{"train_examples": 195000, "eps": 1e-08, "final_lr_fraction": 0}
Rows from block 2 of the image encoder of a small model that answers yes/no questions on an image's attributes, named by matrix and row number. Rows with one number belong to one neuron. Each number is 128 + 32 x the weight over its row's rms, rounded and kept within 0 to 255. All counts start at 0. Numbers have three digits each. After the name is the row's rms in percent of the matrix's.
After each neuron's rows are labels from the 100 images, of 14976, where the neuron reaches its largest size: "strongest on" is what is common among them. Only what is clearly more common there than usual is listed. The data: photos of arthropod specimens (BIOSCAN-5M). In brackets: how many of the 100.
# gate: MLP gate (encoder.blocks.2.mlp.gate.weight, 384x128), inputs 0-127
# fc1: MLP up (encoder.blocks.2.mlp.fc1.weight, 384x128), inputs 0-127
# fc2: MLP down (encoder.blocks.2.mlp.fc2.weight, 128x384, transposed), outputs 0-127

gate.33 097:160094136148083094143089161156147101109154153143014153106107118153111180112131103116116096051145127156111134110177124127113137142157116194173099097156073129147167119134080072068163129180160131145133143111103141160159121175139167103151125135165111094163041136186092117119136111128131134081113200107111092131141147100121078142081119147104074122119125131140115080129096111177163063137159
fc1.33 098:107115094082107135152184177074089172111169108160126102113138143157105036111143078107134135163048127130107170116113087085165150073088121105174112143189095113089140143145231104150114063106082101106143124157137154134062158112084114084138085113102120132189121099089125063157148128139133086114147157066165118134120121093163126140150143134123135133101090172166143111119139121143151146136119
fc2.33 097:174142178113110184179086125199127145110101107074144065133101140114124142094163178095091129125154112135104112115117134177084148124120106073150114146144119110071140146159109082084196150089118140071123145178110175132111137090090183185134103125114132084144082146155120100080194093104192111081072112173106151120157143087105147150136088115085115161107103170084174183126129119165139117119136
strongest on: order Lepidoptera (28)

gate.243 100:144109165133081145132155128115168130064073141068093203144163105101116148103096131063118122112149137166130080092185163088064147126139191095108152121110089112076169142130101143110140099081125116141169152157114121119173129136101112088081171138064111079095101140158178116169137088136192180144083102088134126098105146120189148098173137143096124121148123147157108159156149191077171113124109
fc1.243 108:099145097182125117118090126181098221147146149143087184125121130121157078135134085060084092142159086057071180159152164109073158156096111096050074121104129079115118143140135126170126154133154124138146135182117104131085170144125163163112140089120096091129110138081122109138094070165119127088106092140113136096078131098149145123208154105115087160087143118149149135161167166151113162125151
fc2.243 092:070180125032126131105121185130103174165054162116091161092094178152165069116139154142158081146107121172136147168123163162146181166098141147103111137186122135129085091167154100135121116120145162133202131147128128095141138102184159099137171124171104124128156143142144108106151114141141193207137117100175142193117140087132121099099091159117107115151153129156119056170137120083162135138109
strongest on: order Lepidoptera (33)

gate.66 098:112160138091113137178167165158091141079179141157075057163138149167090136150110132144135107095121112154126134144137159110148142100164159104094049134050115091119162132188108145123144158165099033156106140123173088111130088073129136128125157135135166104125090130138148059149138128136131111169092160198121162138129095141108159093121114127064091119090119104080135095118190075113118070178142
fc1.66 096:129138157155140178116156197105147154148140158086142134155161140198147135193109137088114101121135099079111161124164081147100060139168146130119199090146136082097128092114097154132141143163114113124132150140086100151128133068099145143084096147127147142141080181136126085092087091112142101094144144137080193129159144115098095124147131084048122154113186070113117038130152108118110172173183
fc2.66 093:109100163109128164115097092194113108073094103120145153096135082120125099139125142130137128164051054123087117146096129141181096204167147111161181116208060091098096146143114136146119147134085122138113107101127107092096167129103079159184139098107097126112122132143159085065150116101104083124106105102151119097102119152107155112153128143114143090210154154141091173084141123160048182112140
strongest on: order Lepidoptera (27)

gate.67 101:118175073183102131089104045112060116066125133118126093175104092124091192117201153119118093143100115086151081113120146141141137128110167110078090098167127152098115084132132150144084120100126122181170094168165095120112143114159071175086150126089129145144146053125166125135146124063105131177125128091090135151064136172148118110170150132082139152127131155132097136145165139063157139137074
fc1.67 100:097082097116123109103167179128112166166141153149185164179122162186164077114045156092114167122180109114113150126149124136165107126152093121146103111090089136200073161148151118064109132157131119140131131096121174104123151139167137157188089147134112136089064144174132165086119103187151163074134113096106129124146144138106118126188121112136107090113111114145095105106074121210090075134188
fc2.67 090:168141114137170171107124060146148141097161147160133202110162098098172081143149113078129150071095116157203122148106099120064150089132082126144161163108165165159091163118141157120139142132159122153101100110108096118130105152129101119110129079093164152122069057109130132140119084167067133144153112094165115111060132104082087115167130078135156134125089161112103177069130108128130167054073
strongest on: order Hymenoptera (53)

gate.25 094:138124104162124086099082156146155123142133108126133174093150108139039114123121138106087106115082115130165111113140115092098141141105079160101136107152108198099111139127139101077150133139194093087118142066120067126183125147125131125111098085087169090142154171155159102157132053149119141098097165185130100166093119107151149119076161139087141117091174127170020151153113084100101195153126
fc1.25 105:157129126139125064117164057098158173136098145129177142154104129097140172167119107143124099099133180053131180112149148072131092202131092080109150136154048118087128137134150157113071135111157192163171148100102109118101129097138135105093137092117161114121079124069102173172147074103162142106076098144158124144155139117138148133195145103132137098073192087158136159121177169115107144145158
fc2.25 105:092109044093083111121130180112122117134138127101120071108171141152151181125136111088144106117118183078130072160109158139121115105102193116085102144090133109124079129049157133086107095130135106124177143176197095138071139114099135137146133138128067107117093163051119133152106134149127134148133142102069161150172189134127176068134084143092138134182103113144129128169184120177137071141159
strongest on: order Hemiptera (30)

gate.214 103:161114113078102119176122103153129104114178071163142091122132130179157100141145080140145110135201110139167064073117109151173146127176145165168110089126164119113132132126113132176094097118140070161074122074121101138139092163114110222136141152089144149144097109092127115140150138117097147127072161106085099195105146144154091111104194050143094129166125110169121123080097123051105108109150
fc1.214 108:146124154107182164178150209086131143205124149156137109108146136095074085134137136149093158176144150159115132072163094126056164136103086127161143100152082149112139153109179143070132086154079120092105183095165061112136150114136124096139112121112173098185098101085112152166108102149151180199148044096130154126126121128152100104133078104147133089127148079139117151091137138080131135102131
fc2.214 105:100083181115150156133142152075131109106176134115141143117167167124141200128064137077092115109195089169134121140122124181139095093092102098145138139080138127133075106155095164100118168094140130106195129114168187145136133152111134078084110172175109105084124125139088109159119178117178069109069160112071073050137121109103127153165118141160106140139146163150072139154090140182133081121132
strongest on: order Hemiptera (39)

gate.118 096:170124104156075136166152168092107112129171150156167169106109069145146202163120109150130128160140202153105029143141164096134091147179089106108099155107152127148111160138122134181160164185141123149109076110154096158186127114094160168160153105102153076141143131111109086125094117108077110109066109147142100154109133134102152173126149118138130138120134182136109093195134153125079093056184
fc1.118 093:100109115153151164113118073126143153111072159105140178135157113090102122200143110126091142151126138112199115148131146177145132132158112141078091109153149094140082163118148175086063138163092126128120151108145176073090123145168133101148140127110154127070064101190136155091125086135147126149171107173103115117101044155186111131155071134134150143172157083146093100151140107043104185119083
fc2.118 090:101129139151163142155123104121106176132123125090134121133127155079180171104141113172135130071176087106159106127121124121135074144102118142130139142075121168119129171174114106200082155171104103060140126151118140147150113111085081153123105087125112135082121160169113104130143145180179092155121255080068114155108166159145148134145122115125103102095136137129107093078147178157059055135135
strongest on: order Hemiptera (30)

gate.151 101:060130083089121108123189109134147146123115109133135146068080122132079076104122095175117158115082167152083146114177101112120116147087169127146137118125090164166113154124141136234125129170168146080118134194156059106214131192142176100159116125079074137163110123137127145092113071126112082120190100068143101148122089161141151131123162156146167133112107156147113109150154152150135131102145
fc1.151 094:158148163161140126126057138078095074110113117168098161174163107156160186204099140124120154136144091120167187157113105097047132117140133122056102078118130182165129134159155076085106139082103128137120195142133146098067136147127107107143172123165118062135144094118078068098141103128123158115107125142166174129118091104128136148151078146166152142088170134123099179155139103186111116080127
fc2.151 099:147143117107143123187161127078112103137137121125126092100129063116127123101172101155164182136065161151167142153135144135083076095081117150113093108126115114088167188142145183128133073085154158112108114089134133121114125120180125160154162142183124153163158144160130197091087146094144134038198102154108171135171088113156129206166096136123155075128073073141131173121123151105173142123148
strongest on: order Lepidoptera (27)

gate.120 095:122132097144124070126120143122154179079099152094088106095096154195176140104142118149107097143124123133110136137158159138107167147193073103090152026111150130118139105145185085144143141100140163162079136137129154096110110151107165116119112178149106120101108053123132128173132135158154200079088164173072096152148097180176136167156145116140083095180122159125122124192138117085204117139122
fc1.120 101:135155091147111126125113123142160093144131133133117124100069099087120129117103077173144120148090145116072139096152091073140091110155205083099149105172129083149061134168105133115083100137117118091095163111083143149151153163148183117124097217148127110185089147132132126175169159101136155112052155103146120125129123126135088130124162082129168134174181145133179110178111162083086139197058
fc2.120 096:162189083051167159146145120116098110132137168122120136093181130160154122058163121157085110100120145146087178140094170098126086080152032101121126160107152119110191137094185181096079130137094135142121153133115152135106134140173113150126081108075140150160074084105151177101142167121140172168194149101164144105082075123099141154074152145115140150115117108111161169118144110084157165137120
strongest on: order Lepidoptera (28)

gate.359 103:124091141132115123099139102168145090125065146126118151179158106148180121132156136102142124137106082137116074158090133131120150083127114113155174108125142085111100137134128122101217121131145102137226104126140138130141119141108177004201131107121129070159106145123094093107134140131080138103136177116155034108154107147113080132152113155131120112150140116077132145199124119072063123117176
fc1.359 107:055192121118182108143171083118111065142100133089108119168126178138156189200090097150134117175114098128131101118098105142095156141168151137061156174152151136123134154138158150086176116145103127203153085141109152135166172116080168111113118147145163152108093140133091087074076141106103123144126174107095108125123140099134083156088063128117144162117126125134141174163126118061128081206135
fc2.359 105:215129156028163159142117083122114076194101136078150124141146141142139139142101080113193069173107107112139182163110130149148100180055096076140162156095145116131150093114183122110152138138124164121134163126128132114129095106104113147116116113100118116142110149098080151093209095133117150082137131123125115121071110123168077068145150148080137128149146138118141122148155122163059134051097
strongest on: order Hemiptera (28)

gate.221 090:120132146076149109148135079140098149093094155147144132147110131166091142129201137125079125123138166103087146161149171128107173146110106144145165146170109104082114170083153106127135179121071101109113126094178186081105153053134142094200067133115127191152074141163131154148125098128127155126150134146139107104079100107154069094190153089096125098187173136050124161200133132146101127118157
fc1.221 093:099201096126175130134105102128133150100126116219131151114134163125160143102088195122183146117103211187117103087140126071131107145129171082104078132118143144125086127119154154162136103149070107132159108157187113171146124087120116231091102118088165119140121125143113160138120077094140145115128171105133118116109176157071111114171117088131125105109090176057100125133138086156109109171089
fc2.221 098:096129121124129117137087153151170103120132117115115132107162164102077110169083118139112124170092166137108147122109111154173114094127076128101147164161152130175120124109159137137123059245158114148140115169141163110104095173109120129132142167173138113174054116112020115098068080080156115079145162126141143025138102096131113103142074128075155118172141142130144157156111128138146168128107
strongest on: order Hymenoptera (46)

gate.199 102:100113164071138079139176094163154148060150153096073198155101107156191111065130148128119146139143163141100126097175137116171156089065109118131114112106133149120144126087092159128131111090074157121108120205142135157146177155087112123082158103117147172154079111140169124157046099108151098146112120173130117044121113147116125156145127132129114064190167107144104176101162083112126157153127
fc1.199 104:160168082136063162087129181135113161134072195168127180104136164115089183124190136139095129138162100193081103107115109077129127107074160192120117160124156105132121128122134171125082158142104106107115183119061093110133121161131155106134102115097122099131110123154169119211091099157110142078124122147168142157142119055133104127126163131121058174088130105077082138117135154112149189145141
fc2.199 095:168087083100123104124162166140060123159113151181131056085113120163129114114111111131139180140103148114147138158130144173110140148115138182124104091122120134175142128146075098178113122147163144152137108149117069142079114133085134145148129101103107066133112153130158159174143166079097153158187139208140113129102093068143086099105151162117159122145120088112133027174103109063176153198107
strongest on: order Hemiptera (31)

gate.368 098:110117124133152091205110127172094184071127181111095115176119160132159141125183148107135127200114135130106120133134135091148108175122123079170101091143120065136171110125125092168096144143166143149133183130103195051148121152120122125160175134154126129088093144173103150131131195133102107096091116206096100132126067092173155113110135121142102094149077129156193155188094116090154143125082
fc1.368 102:207175140130126132078118140094184094119102102127164112098067197132126086088106120136103151125149124132081093069110142133161142088151123119058180101127109120135086188129138107124126146109064141073073096154135069158141153139092136102162117126126141152135109119084157105156095161177136109171077188098124132090130149166106129157156128093118130067125146179152194101114215105165105096125130
fc2.368 099:120185134123140055075151131120063100117071184139156163108194165085083164091148149133167098099099160167180102112130121116126144174161144057111123165118110090110122137179073143107123202137084174126103076077133127116126093091156129090137145148130133131094097169112126127122134174134179131134165164156107132119121117163133198134105117181115135135093113099100155163072124089135116212117100
strongest on: order Coleoptera (73)

gate.228 098:132142154114114147135032077116132061126083138173106156094129133122095128180121078195128104165189130135141094080103074157182188120162155060120167055123158153155140173142133127114139090106127111155163173132126153111163076130121095153159088134137170154139125106106151165164132130148107152052137112124188100140101088140130099119091121101126126186169140098107121223144121131136141117114147
fc1.228 105:157121109128113129135115182126131146134162153193103153077165052089138144145115143103137123152130165133077096076110121092104073113153128122161039080154157173161087165140125146090154078121163123178204147152167135071144100115120088130128075124184102159143154094124152103187142167161197114057170104178093148144141138131137111116093144178162139087133155155100130183114152126124090116124138
fc2.228 099:089089134189132104148138162141138186125089088164068119145038125157122123125119106130183158145153094152157117154111162098105136138173158142125115113106163091099129138121111116083103076231088066149148127134132090157061171133120121153102162130162134177135111093101154119130140104131149172145152060100113083142130111178151139101121131176129126127094109109170057043094164081149139134122094
strongest on: order Hymenoptera (48)

gate.12 105:076144083048142104139105121076189178111118120140121135143125086123078084117118161098091111159135147111140144080144145142134150150151207120089180112220145124045117139169154088141122083135101096087098144113126145120182196110129106113097134127117125137137128175188095086161105087162107118120136132186121126081107131105105137131147112092094094107191088095154123065108152081142123126126180
fc1.12 105:131172135131149099115136130136122142212181131129109126120098129142125089138123138139161099166109105143181092151154074179140081151073107103124167101125174037243111090148082094119122147078144102178086131141067052101104112166102192118161185121153122123122122121103109097078094153136149116102129165095105117161150102160118092090150097131147079117108146130110125142096176166108083131150121
fc2.12 093:090108147107154193122120090095094162076123111204171135119168119095122071146157140167100122101092133145076093128147159124121189113144115165119115111138187083162118158085116092137122146081112162122126135092149131123162148118156162120096119146148137162073134174163129161122106163115141106140090121171123112196159164212179125153078110112168135111077025113105150146106141073179102111109176
strongest on: order Coleoptera (61)

gate.253 108:087127069146138090120127156114152106152115032108130107136149169157130109114175139084102099137164100088059122179114094153144170046178150225117129108088162125107124145135163100094178097127140091107102145105107176123117080125168059116110135119068158160155126150139127156078095082117109107120074086178127094070126162129142151136125117146116125125098171119148149144198118098139119170107126
fc1.253 102:125132128183129100121160113138103122130166145087130094096090168094144157079139137151122145165057177124094133155097138184169127095073107167122095116134102095182156115171078165129157164106116149114083140157160125123108076093172062071137184157067134068207152081145187113113108117087114118103124147078139177119150118131120120113152172150112163148074140148093085102114106109130134186158179
fc2.253 103:101173050117095126167089094098124148143104129182152139152175108100129130126148193138087181137128169168148139112174187115116163132100140133151154155145200072118078113116084136164125160108135152102126076107082112121068153177146154189089124187127093149099144109126156174117140133076166132222140133148076176171160115112118149154107095143103089124128118148126140194113078141117168146137156
strongest on: order Coleoptera (46)

gate.372 111:149189120099035054113145110082107111164090152110088134116165135128081135079083170103072166133129079124089111099152182159119127152134128102144112108124138183125128123146180127153130145160062156071157116125118164087176125126120154146070099114139099128096113127171096168094130077122117088125153150156175147131122148177112147170152115139192123077198101081099124118192175158147145097135135
fc1.372 112:160222105143116122145134087163121129125161139134089098155111136115115162131079121167096146118179151174146147137154127155154114149121112166154081044142076075135073119121106118161182179073119132152147131122099109166090118176135134147129113108127140159125151132132113121134117099121168161053123150023109183129113115117087116064124151121131150134104116101081127102102203231165154124147137
fc2.372 098:134147134130116151103159097132099162107157169143164094199137181127157155146173132119112081068110112135113106112096143096088102189157133171130199122088133154149155129068131137146061141099178152166167114113102123149129107154142181170115165106145145189053175102142123156131021144152185126141184124149176115099131162120131165144076120102154068104112143103075152105107166134113095140119137
strongest on: order Coleoptera (64)

gate.287 096:178138124093081144097141173157145113103163092149127132067111163135109115112113121044153149099100156142155083193122111131114195116151150173147109157092160155072168126089102178129110122154098101156075101112116131103194072107133095159135125132072163136138114083085126102074028171105072102076171148148169103190140128143118118112152170132140136088120126086160092092164133120121137146140133
fc1.287 097:131088178118048196077058117162064175073131140104178068201117165050191168134120068118118169083136116113084132155088163124186129121182087123104104049120126107134117134118149124117113135089142066117083137146117182163157140167103143140147151119115138154146108130130124123166139156151184081141143125089130143100152115129115150105128090149117119134126130133115156110138202131119130149124161
fc2.287 089:169193096111166113208141116125145135106113162088107133098106151109176093136146139126085131068132126106135133144116180190126100158096159166158095134183142132169156112110112116120097144109157130134124119210167166114122135151113174135144107163125189156182063187110164087096084164174130100147099099131118173143126131072121124062089165103086200093137093137086136164122169111108078121135171
strongest on: order Hemiptera (34)

gate.200 098:068101192140074143094191107110132135159148140094127121181103174077121071109116141166152145104151138124095135097177105080087104152137142156117044122107116111070087143174103139096131122153155117051071112129146129140180108113134198118127131134097176100147059140129177172144105176129123139170147140165135135104137150140160153102141116175151136068158100163110151118151070182124160115137189
fc1.200 099:154034110154067118155059130058111132133136156174160112161154155095071131140118136127111119156169096092158090136140130121170160109110089154121115159140138195068087093150143126137132142153103134073085087119179089135113098144066099133134135122184076099109056123124102120155114125175120146155136085179150167091105104094159131086178118145112136136071141156187094061116118115125117140153164
fc2.200 103:137196110136119114156054084127070093140149180177141091125111143136099135030074144122113133119140122125144148132132112135106147117131132092108176045127160102126130153153065157147098065126097164135063128100109109134134106140104118101125149139148158085112142123097151131170186074094120171105155124160168164142072130059176086084161125167151092071117125096147112175085125136086152175139114
strongest on: order Lepidoptera (33)

gate.108 093:108137132132160094105164132148146163138141086108121124177211131154158074091126110076120107117166075108115117110175154137141125128091152145166132084175130095110068051119101079079125123131093101153158211120082077112121124113150155165085157089138126172146177101077143167145173103199134126160134155167131119107126151139073121160159075075142119134094136150096109197163115169155102165151115
fc1.108 103:109112163064114183195071112083089149106129092134099117141123073155136111138126142108119120149171096134171086105149131163127174187147033098151160082091135148124167126158095150157160152179134141133106090168114151108110108157133128141080112108097138100059108175109067115120135136115143132051125102179188063068114116106147118128127127157137121154135177136188166111188166107118108124163117
fc2.108 092:118075115172141023136104152108182151132139076110109181098102092169188088095135123112185133172155124110076126154101094087133131081171128140142132094151120170109143125113115151087168088183144152107085174132102168132174113142174138127150109065073123099166091119151158112152139037150127198156114097138111130111149111145131090093182102123163145130123164139147167157107116145111111181096101
strongest on: order Coleoptera (71)

gate.130 093:128118129091158153160135105149123118104088121097148134123180163129151124155117177104242124124147145116141122144143150125072133107177121142107063102145144079177119086116140169093085098121185050140134160106140047082128095102130192127127144144098119124140130171104106097136134138145142161097106154059081084171120113083152123065077167143202132134164150149087115158137159185101124154152126
fc1.130 093:124083107115143088083127167099123129146116075134149113109142156113157140144181192157180118112120155133118141119041182169116175147110168140136136086123145110119154169106145146136152102141193111133112088097145125172139130074156190129146137095091158098109054205117138137162145154076124155132139133080042137094125096104122143126109196134050156095113140162050082128120134154151165125105158
fc2.130 101:143142156095134101085176101150176136102139160178169187158107167157121178122151117117169146152121105141193184168093135105141121105122153141164165141127154126133142092108058135152157147124108125148174095064117107044099136116127129109136105079153166153137127138183169167080142079144122059069129085116097128171148167138107077120122132138198120092123066099111120106137107120143216097138170
strongest on: order Lepidoptera (36)

gate.236 093:166134094129100160150102116116090158109144114098153149111153151094135118135153178130205158081137124226118168100157110120153125101085136086154116169140157133172113138107110092094143100114121165068120057123160130067094127127133101102140127164129199090105050093040131154167115123127191136110147131180107104101122116162110127165126192163154120152075130101148090177187149131151101128163123
fc1.236 098:118125131106096111085122097120130102098080160131139136126105102152081098141163144121085171085114196121115111159152129113094073087109162169132120188129147112158130132076123073104103132099166161102143108095138179119145133121189078069116101195105216120164142096089155100092130144180122135160123101145126170095111111141108127208130207113144097105097112107123096119170171085065167099085092
fc2.236 097:121146109191145106159149174144104121084170136191106107100084125158073162155116104133062126172088171162123166135163100114136101113177075124124143133148146108126142090082130113123103121116105109141096108110135068101150187107098124165110148166123119134130083080129125164138091094139150181117098188137201125088111182132063147049153126098137168173134146106137087101184119163102130058103068
strongest on: order Coleoptera (61)

gate.267 108:173175093092134114147135080136127071086167177148087139093096100095111112126061102123108129107163162080180171129129077069101087121095082106122111144124088156101181115080081148135187186133112106132171105124076128156161161092108105177128177127132097133192087124110093060169132159123154118079156106103065118103139140084180115133148122157118115108130187100134123153130193139146132150163115
fc1.267 105:077143092155162135143084216108161093073113171117131138224067153132073117208154106135101134099172095142200140133155160094186060139050129145103112078054092116178137145127103154124078109144104106069123162151110127077111094107137165096110160150123147154127150116105170108174122117141131106126120114113122115120092085110120082101127150113099098102159155118128144140148118115141107111117105
fc2.267 107:150058156165145149149159076043136115072122126064074082099092151158132114134115097146131148105141089122150145143067125112113150137125132138069067108147106118188159129066099108121178114147185078165188168143116159120082132089141149120139137176141118079091197115097171090130115121150154116151167082139144079103161116097149116127105101075129163081087125128119131075154128174155117148150164
strongest on: order Hymenoptera (46)

gate.59 098:082112148104107112182122143173170102103140113131097119150163101121120117056153162134117093123030075119089153087110161128159162178124093158171101154167141079125136112128080133109103095105107119182164153141133072103136122105153151112119139113162159108135145119090177149167214131139109159066146138124117098141123153123135073121097172103126047161057123174055137126162133147104097168090108
fc1.59 094:079090125148079101095108092100117195111154091106155179105050137144127136190129094139131108156183180132111117136199138150177130147074151085122159049092121161123121117137162177188130157092136078084137154153143144084164124168129059148124135139058107147136078108139146149083078106121117092166178083131149141134077075157134150155093107137093125127141097108135169122164154136114142120153097
fc2.59 097:141155095152153119136104123161158135170171171045107115111143103172112116180156171115086127131131114128160147149191140135125134172174197123124135171099103165140144208134154116137176109151159143125170099124186127153104038170100185122103128151183136086151122088097109154158111086094177147199080129117098110075159111116107143098125125110087091185114141163147091163130114121134116172080162
strongest on: order Lepidoptera (39)

gate.369 091:050172193111138132114070125159145136068146125141104194115153128141158104174102083110156168154141158114188098134098111067101103086123087174153142138202166156157118154089139129107207107082114111101173166088174111108157134168114122160148123114080096117123133161143118193128178189157137110082131175093130144120117073103118138179143121134115145141153152137104144144124095140119091197147167
fc1.369 099:146140111109172110101182122128116167212160106158114101113134176188133155099198109127139131111087057157115104196155125125150157091099146130160106142059165099112137110080131117132075174165116098123129159174073146121100127169097201136100111150095106140099131123171117104158157124052082128122144058122108144069129053097143106132075120140108185115132132117097157160112161113098142138146157
fc2.369 104:139141157182057109084112101145083128144102043130166139153163152139088134095161127153163142144090174158138176149174137126132133184123087076204122105164091151163161196162140131138176068085148077123100142157096137119138143117143153132180199116097172118142170106153163164101125097094053135145117103126085099119085105119126120132106094110068126133108097148145156122086135148110094151131070
strongest on: order Hymenoptera (57)

gate.106 097:167156099041129105116075118164122107121185131166103199125179116123105061105104109150128115127110095161144165123207132131095163122101130154172126094114117111145126114115158116161157161124122102114088128111146119140127186130109064107173067177086140130137103141128078114100112140150079172107149160112162091135117151174075138144132162070081169069078068149105119128174161128088076156174106
fc1.106 100:147154152079132125122112044118139156085078116097096109103192168107167115131098093190045072139116131124107133145106140100116126130138155159148128109170125094166123149131120149144097141129141087149100101106232202109136103167098121113138118169093137099138123096100135136112158124129138137187099065151190157169156161121115073115210124109110138125089105143083132123115111123062175103070148
fc2.106 104:127097059143112117110097182140079077152112198108111139117092117100190124088131157095122140099118128165122108153127124128195198140106143165101109129150101166117118076077142098130143144074097161188106123093146071066128111133154161127108142169102112144049159111090083162093092126094125141138141155078151150122094197081160137101117081118123162116150097188143127116132192161121078081122140
strongest on: order Coleoptera (46)

gate.195 094:131114128112075111115181114126139067135110134176091176112170078109143093124156133102142106119133103116136156111175174128113216141111086066075129142127126116115106187170116169137135125140097165146134103153151090114101100057109063095151089135077151156066099137138096083119151099101132119110136108138117113181112136173128154155192116104151151066173115133115140057086062164125158200111154
fc1.195 103:180086094116176150134141153091152077131163100079144081133110118131147135159143152166131143108064136134149125129158146135120115107137140124148104058134159079136113136104129155088112093087106082128152191074104103123145135196118121130126177116065213150138122181197154106130169161151179180192158116085069123135094077125083076119146129126167107086127117129100103165079144105161134126080080
fc2.195 087:126145079110105139107114087107136110131147123192156121181161142120118121114125172132065138152200111104136151179163182143144037054173098097068123160104145114107120103093199099154108089144137129107136145066168139117154093164097077121083142122151116101091106140121133111131126175171091187142092189147117100102152114106140110122161156147170081203104103158187129162121107136173114115122096
strongest on: order Lepidoptera (29)

gate.376 098:145131092120130131132107177138114114174130077183126136105144148129086097175125118133113150158109167177156136105185112136107118147123178134151066126167094137166135110150144176164080067120115129096186110136029137092098107132079147101128111070134164134122109103144116129102043132064140101061168098094155058112115116131157123155052085151165169130141087139077152131181120143122144111165150
fc1.376 092:076134142164095106085149150105120116112147103171135132166127165151121133124154127117249155145129185147103159129064137162175138139088085129163193132137187086109132142093113091104215100077123106151126157140177088190101121120100080145119148118116103116111130114130129132163165162144120113146091151181119087055112155180147100139113088116109044132121154123169155165138179104110107161130138
fc2.376 100:120126106125103145089092100168115112160145114104110136122140106114138054135116117092182144163139106145132137130155062135116188107175096127140134120120125142122145154093150131163178137204132129095085202104166084102098092123125166046090112102124168138195167121137121100123182136119088120141104057170189131133136146115203160104156134197068138127071172140092125160145124142082178167097121
strongest on: order Lepidoptera (25)

gate.41 107:091166148144105157125097163146116147165099068188106144098134199180174150150080163121159072153170156162118094133130069100171112123132131104154115149089132152126100132183112107157059207125091165079170148097132165080084151154111169112150091130088109113079092130081183125058120123096113137126148158125066065165114111107141134142131137131156077103102092088112089113122127146130132112146176
fc1.41 110:140179134093108149128109165143163153147091180155108107105135182096129112115119162117047074126127152113175165109120083166114132132124075135092057170088136083150086119163099136142114129137103174132119168107084127083105104111196147068103073171135072153120115083065147142129112123140184173148153158154102155176121124150114124073183139134150099109117028107132161099129092133138129139110074
fc2.41 094:079163167139091160174116170094148143157133143147133106095130158150132178183105160181121127117121196171100090168152123101173147094123173071123129115137148134126105118115148147104103174109106095064098126141191117139121130132102179169120131146153145142189092091116138218094104141082141120138125113132126197073149141128105178180165162154099077174093141071161119138160136083157168057127144
strongest on: order Hemiptera (35)

gate.380 101:091094142121118142159108150122135105132117163175111168104160081101128079172167152134102164124166147174122136096147084113151081122122134102092144108142108148111141118116117124161090121162137062077128109070117120146158099155109130189129143129130127078138255092138061171027153106129152176145129123196137146152152093127107152076131109141141136155096136043131081150092120128102145102158133
fc1.380 109:119049141146114183166145094092181133136095099097108178069086175119086140161164142116124061089182143165096147129098085165176123129101177134081154154113110124095122124138145121138163110144131084095163145127149161179130118161123116178139186139123118087103147105169114038060108075129120139064165149115158108114142120099116134129115108145117178178147074128136099159110095097178150142071151
fc2.380 102:134106160070122174121128126136142183137123101116058148115121093121177087067127094120117132110116160124167133146152156121114090092156094109136145139088150081124139124186056181163135098125163112119114119035117061153135153099134092116177104138105103104161077121169188123115154200157135138106106135129058118121085049115080087093103146137126189090129114103101135110117086099088148077138149
strongest on: order Lepidoptera (27)

gate.307 102:120127175117068097161059115134149114145168146163140144107139118112165130131126129167104102149222154116113164073128081121119138141118033110129149046089131142124117129082138113066187132127141097121103137048185171098147153092125135137077187126100130121139158100098174109122148130148149115140160129123156212137129089185162148116190168144114098145129184077099131145133158111139125104105156
fc1.307 101:177146162118157124129052152119165101060162099106110106136160130152146127112147128083133087203197139189160088109100182094131103117124117107138054124106176198150123091099132125113158125150154136175123156190166142105155158154128111099114154125139136122096070169117176120096126122156121076048135140159165145084126151129151136153138157159136127137141194122094085123144110096150083183064088
fc2.307 105:076174082111119089134143115117122135130117178150134145131096161202121133203113138122070134133100097113131082091153121157136139125191156143108145120103064153096161021113073088134129106164110133079157177106191170166165168106104094093140120151113156100144052110088127102160130091138178124131121139153141176110127155134159099105134110113101061108175174048133105113155119134130140127137163
strongest on: order Hymenoptera (75)

gate.309 106:107157174126157128122074156132120143174183136118160145207140113160142111066096134155103196148115130096098149083168146148127105116061101149054071156151087147105140136177133091132067127134082119188115159156137139065124161170091146103127107151136106144145133164105117120130131068161110134120160120144175128064146127096151128156158185141132096166171194152126114157131061091179110096170111
fc1.309 102:152139127139138159179066149166121112119162106173230161175150142072081091146116112148192183128133150135135171144158097123099145166138101098175055189160158173137092164140175109108165087136126116131126108163148147127076112164105115137071111123147114128125211135147085088112159145154126128128151144148111141103153117127158138099057123205136078145127135105156115108154113131162128079169185
fc2.309 096:119127145110177109165126081104238126155145082110096151133061131090174115208088125130120125129147096145115162089101116090097113102127160113161138057092113192155125108163144140149111135113114146092123137192115153166131134175141106150105078164082165097132177015135134143105146125096124090094108061106129156128113153166116177115165154105136149131174142146138155146087098097165123153141148
strongest on: order Coleoptera (68)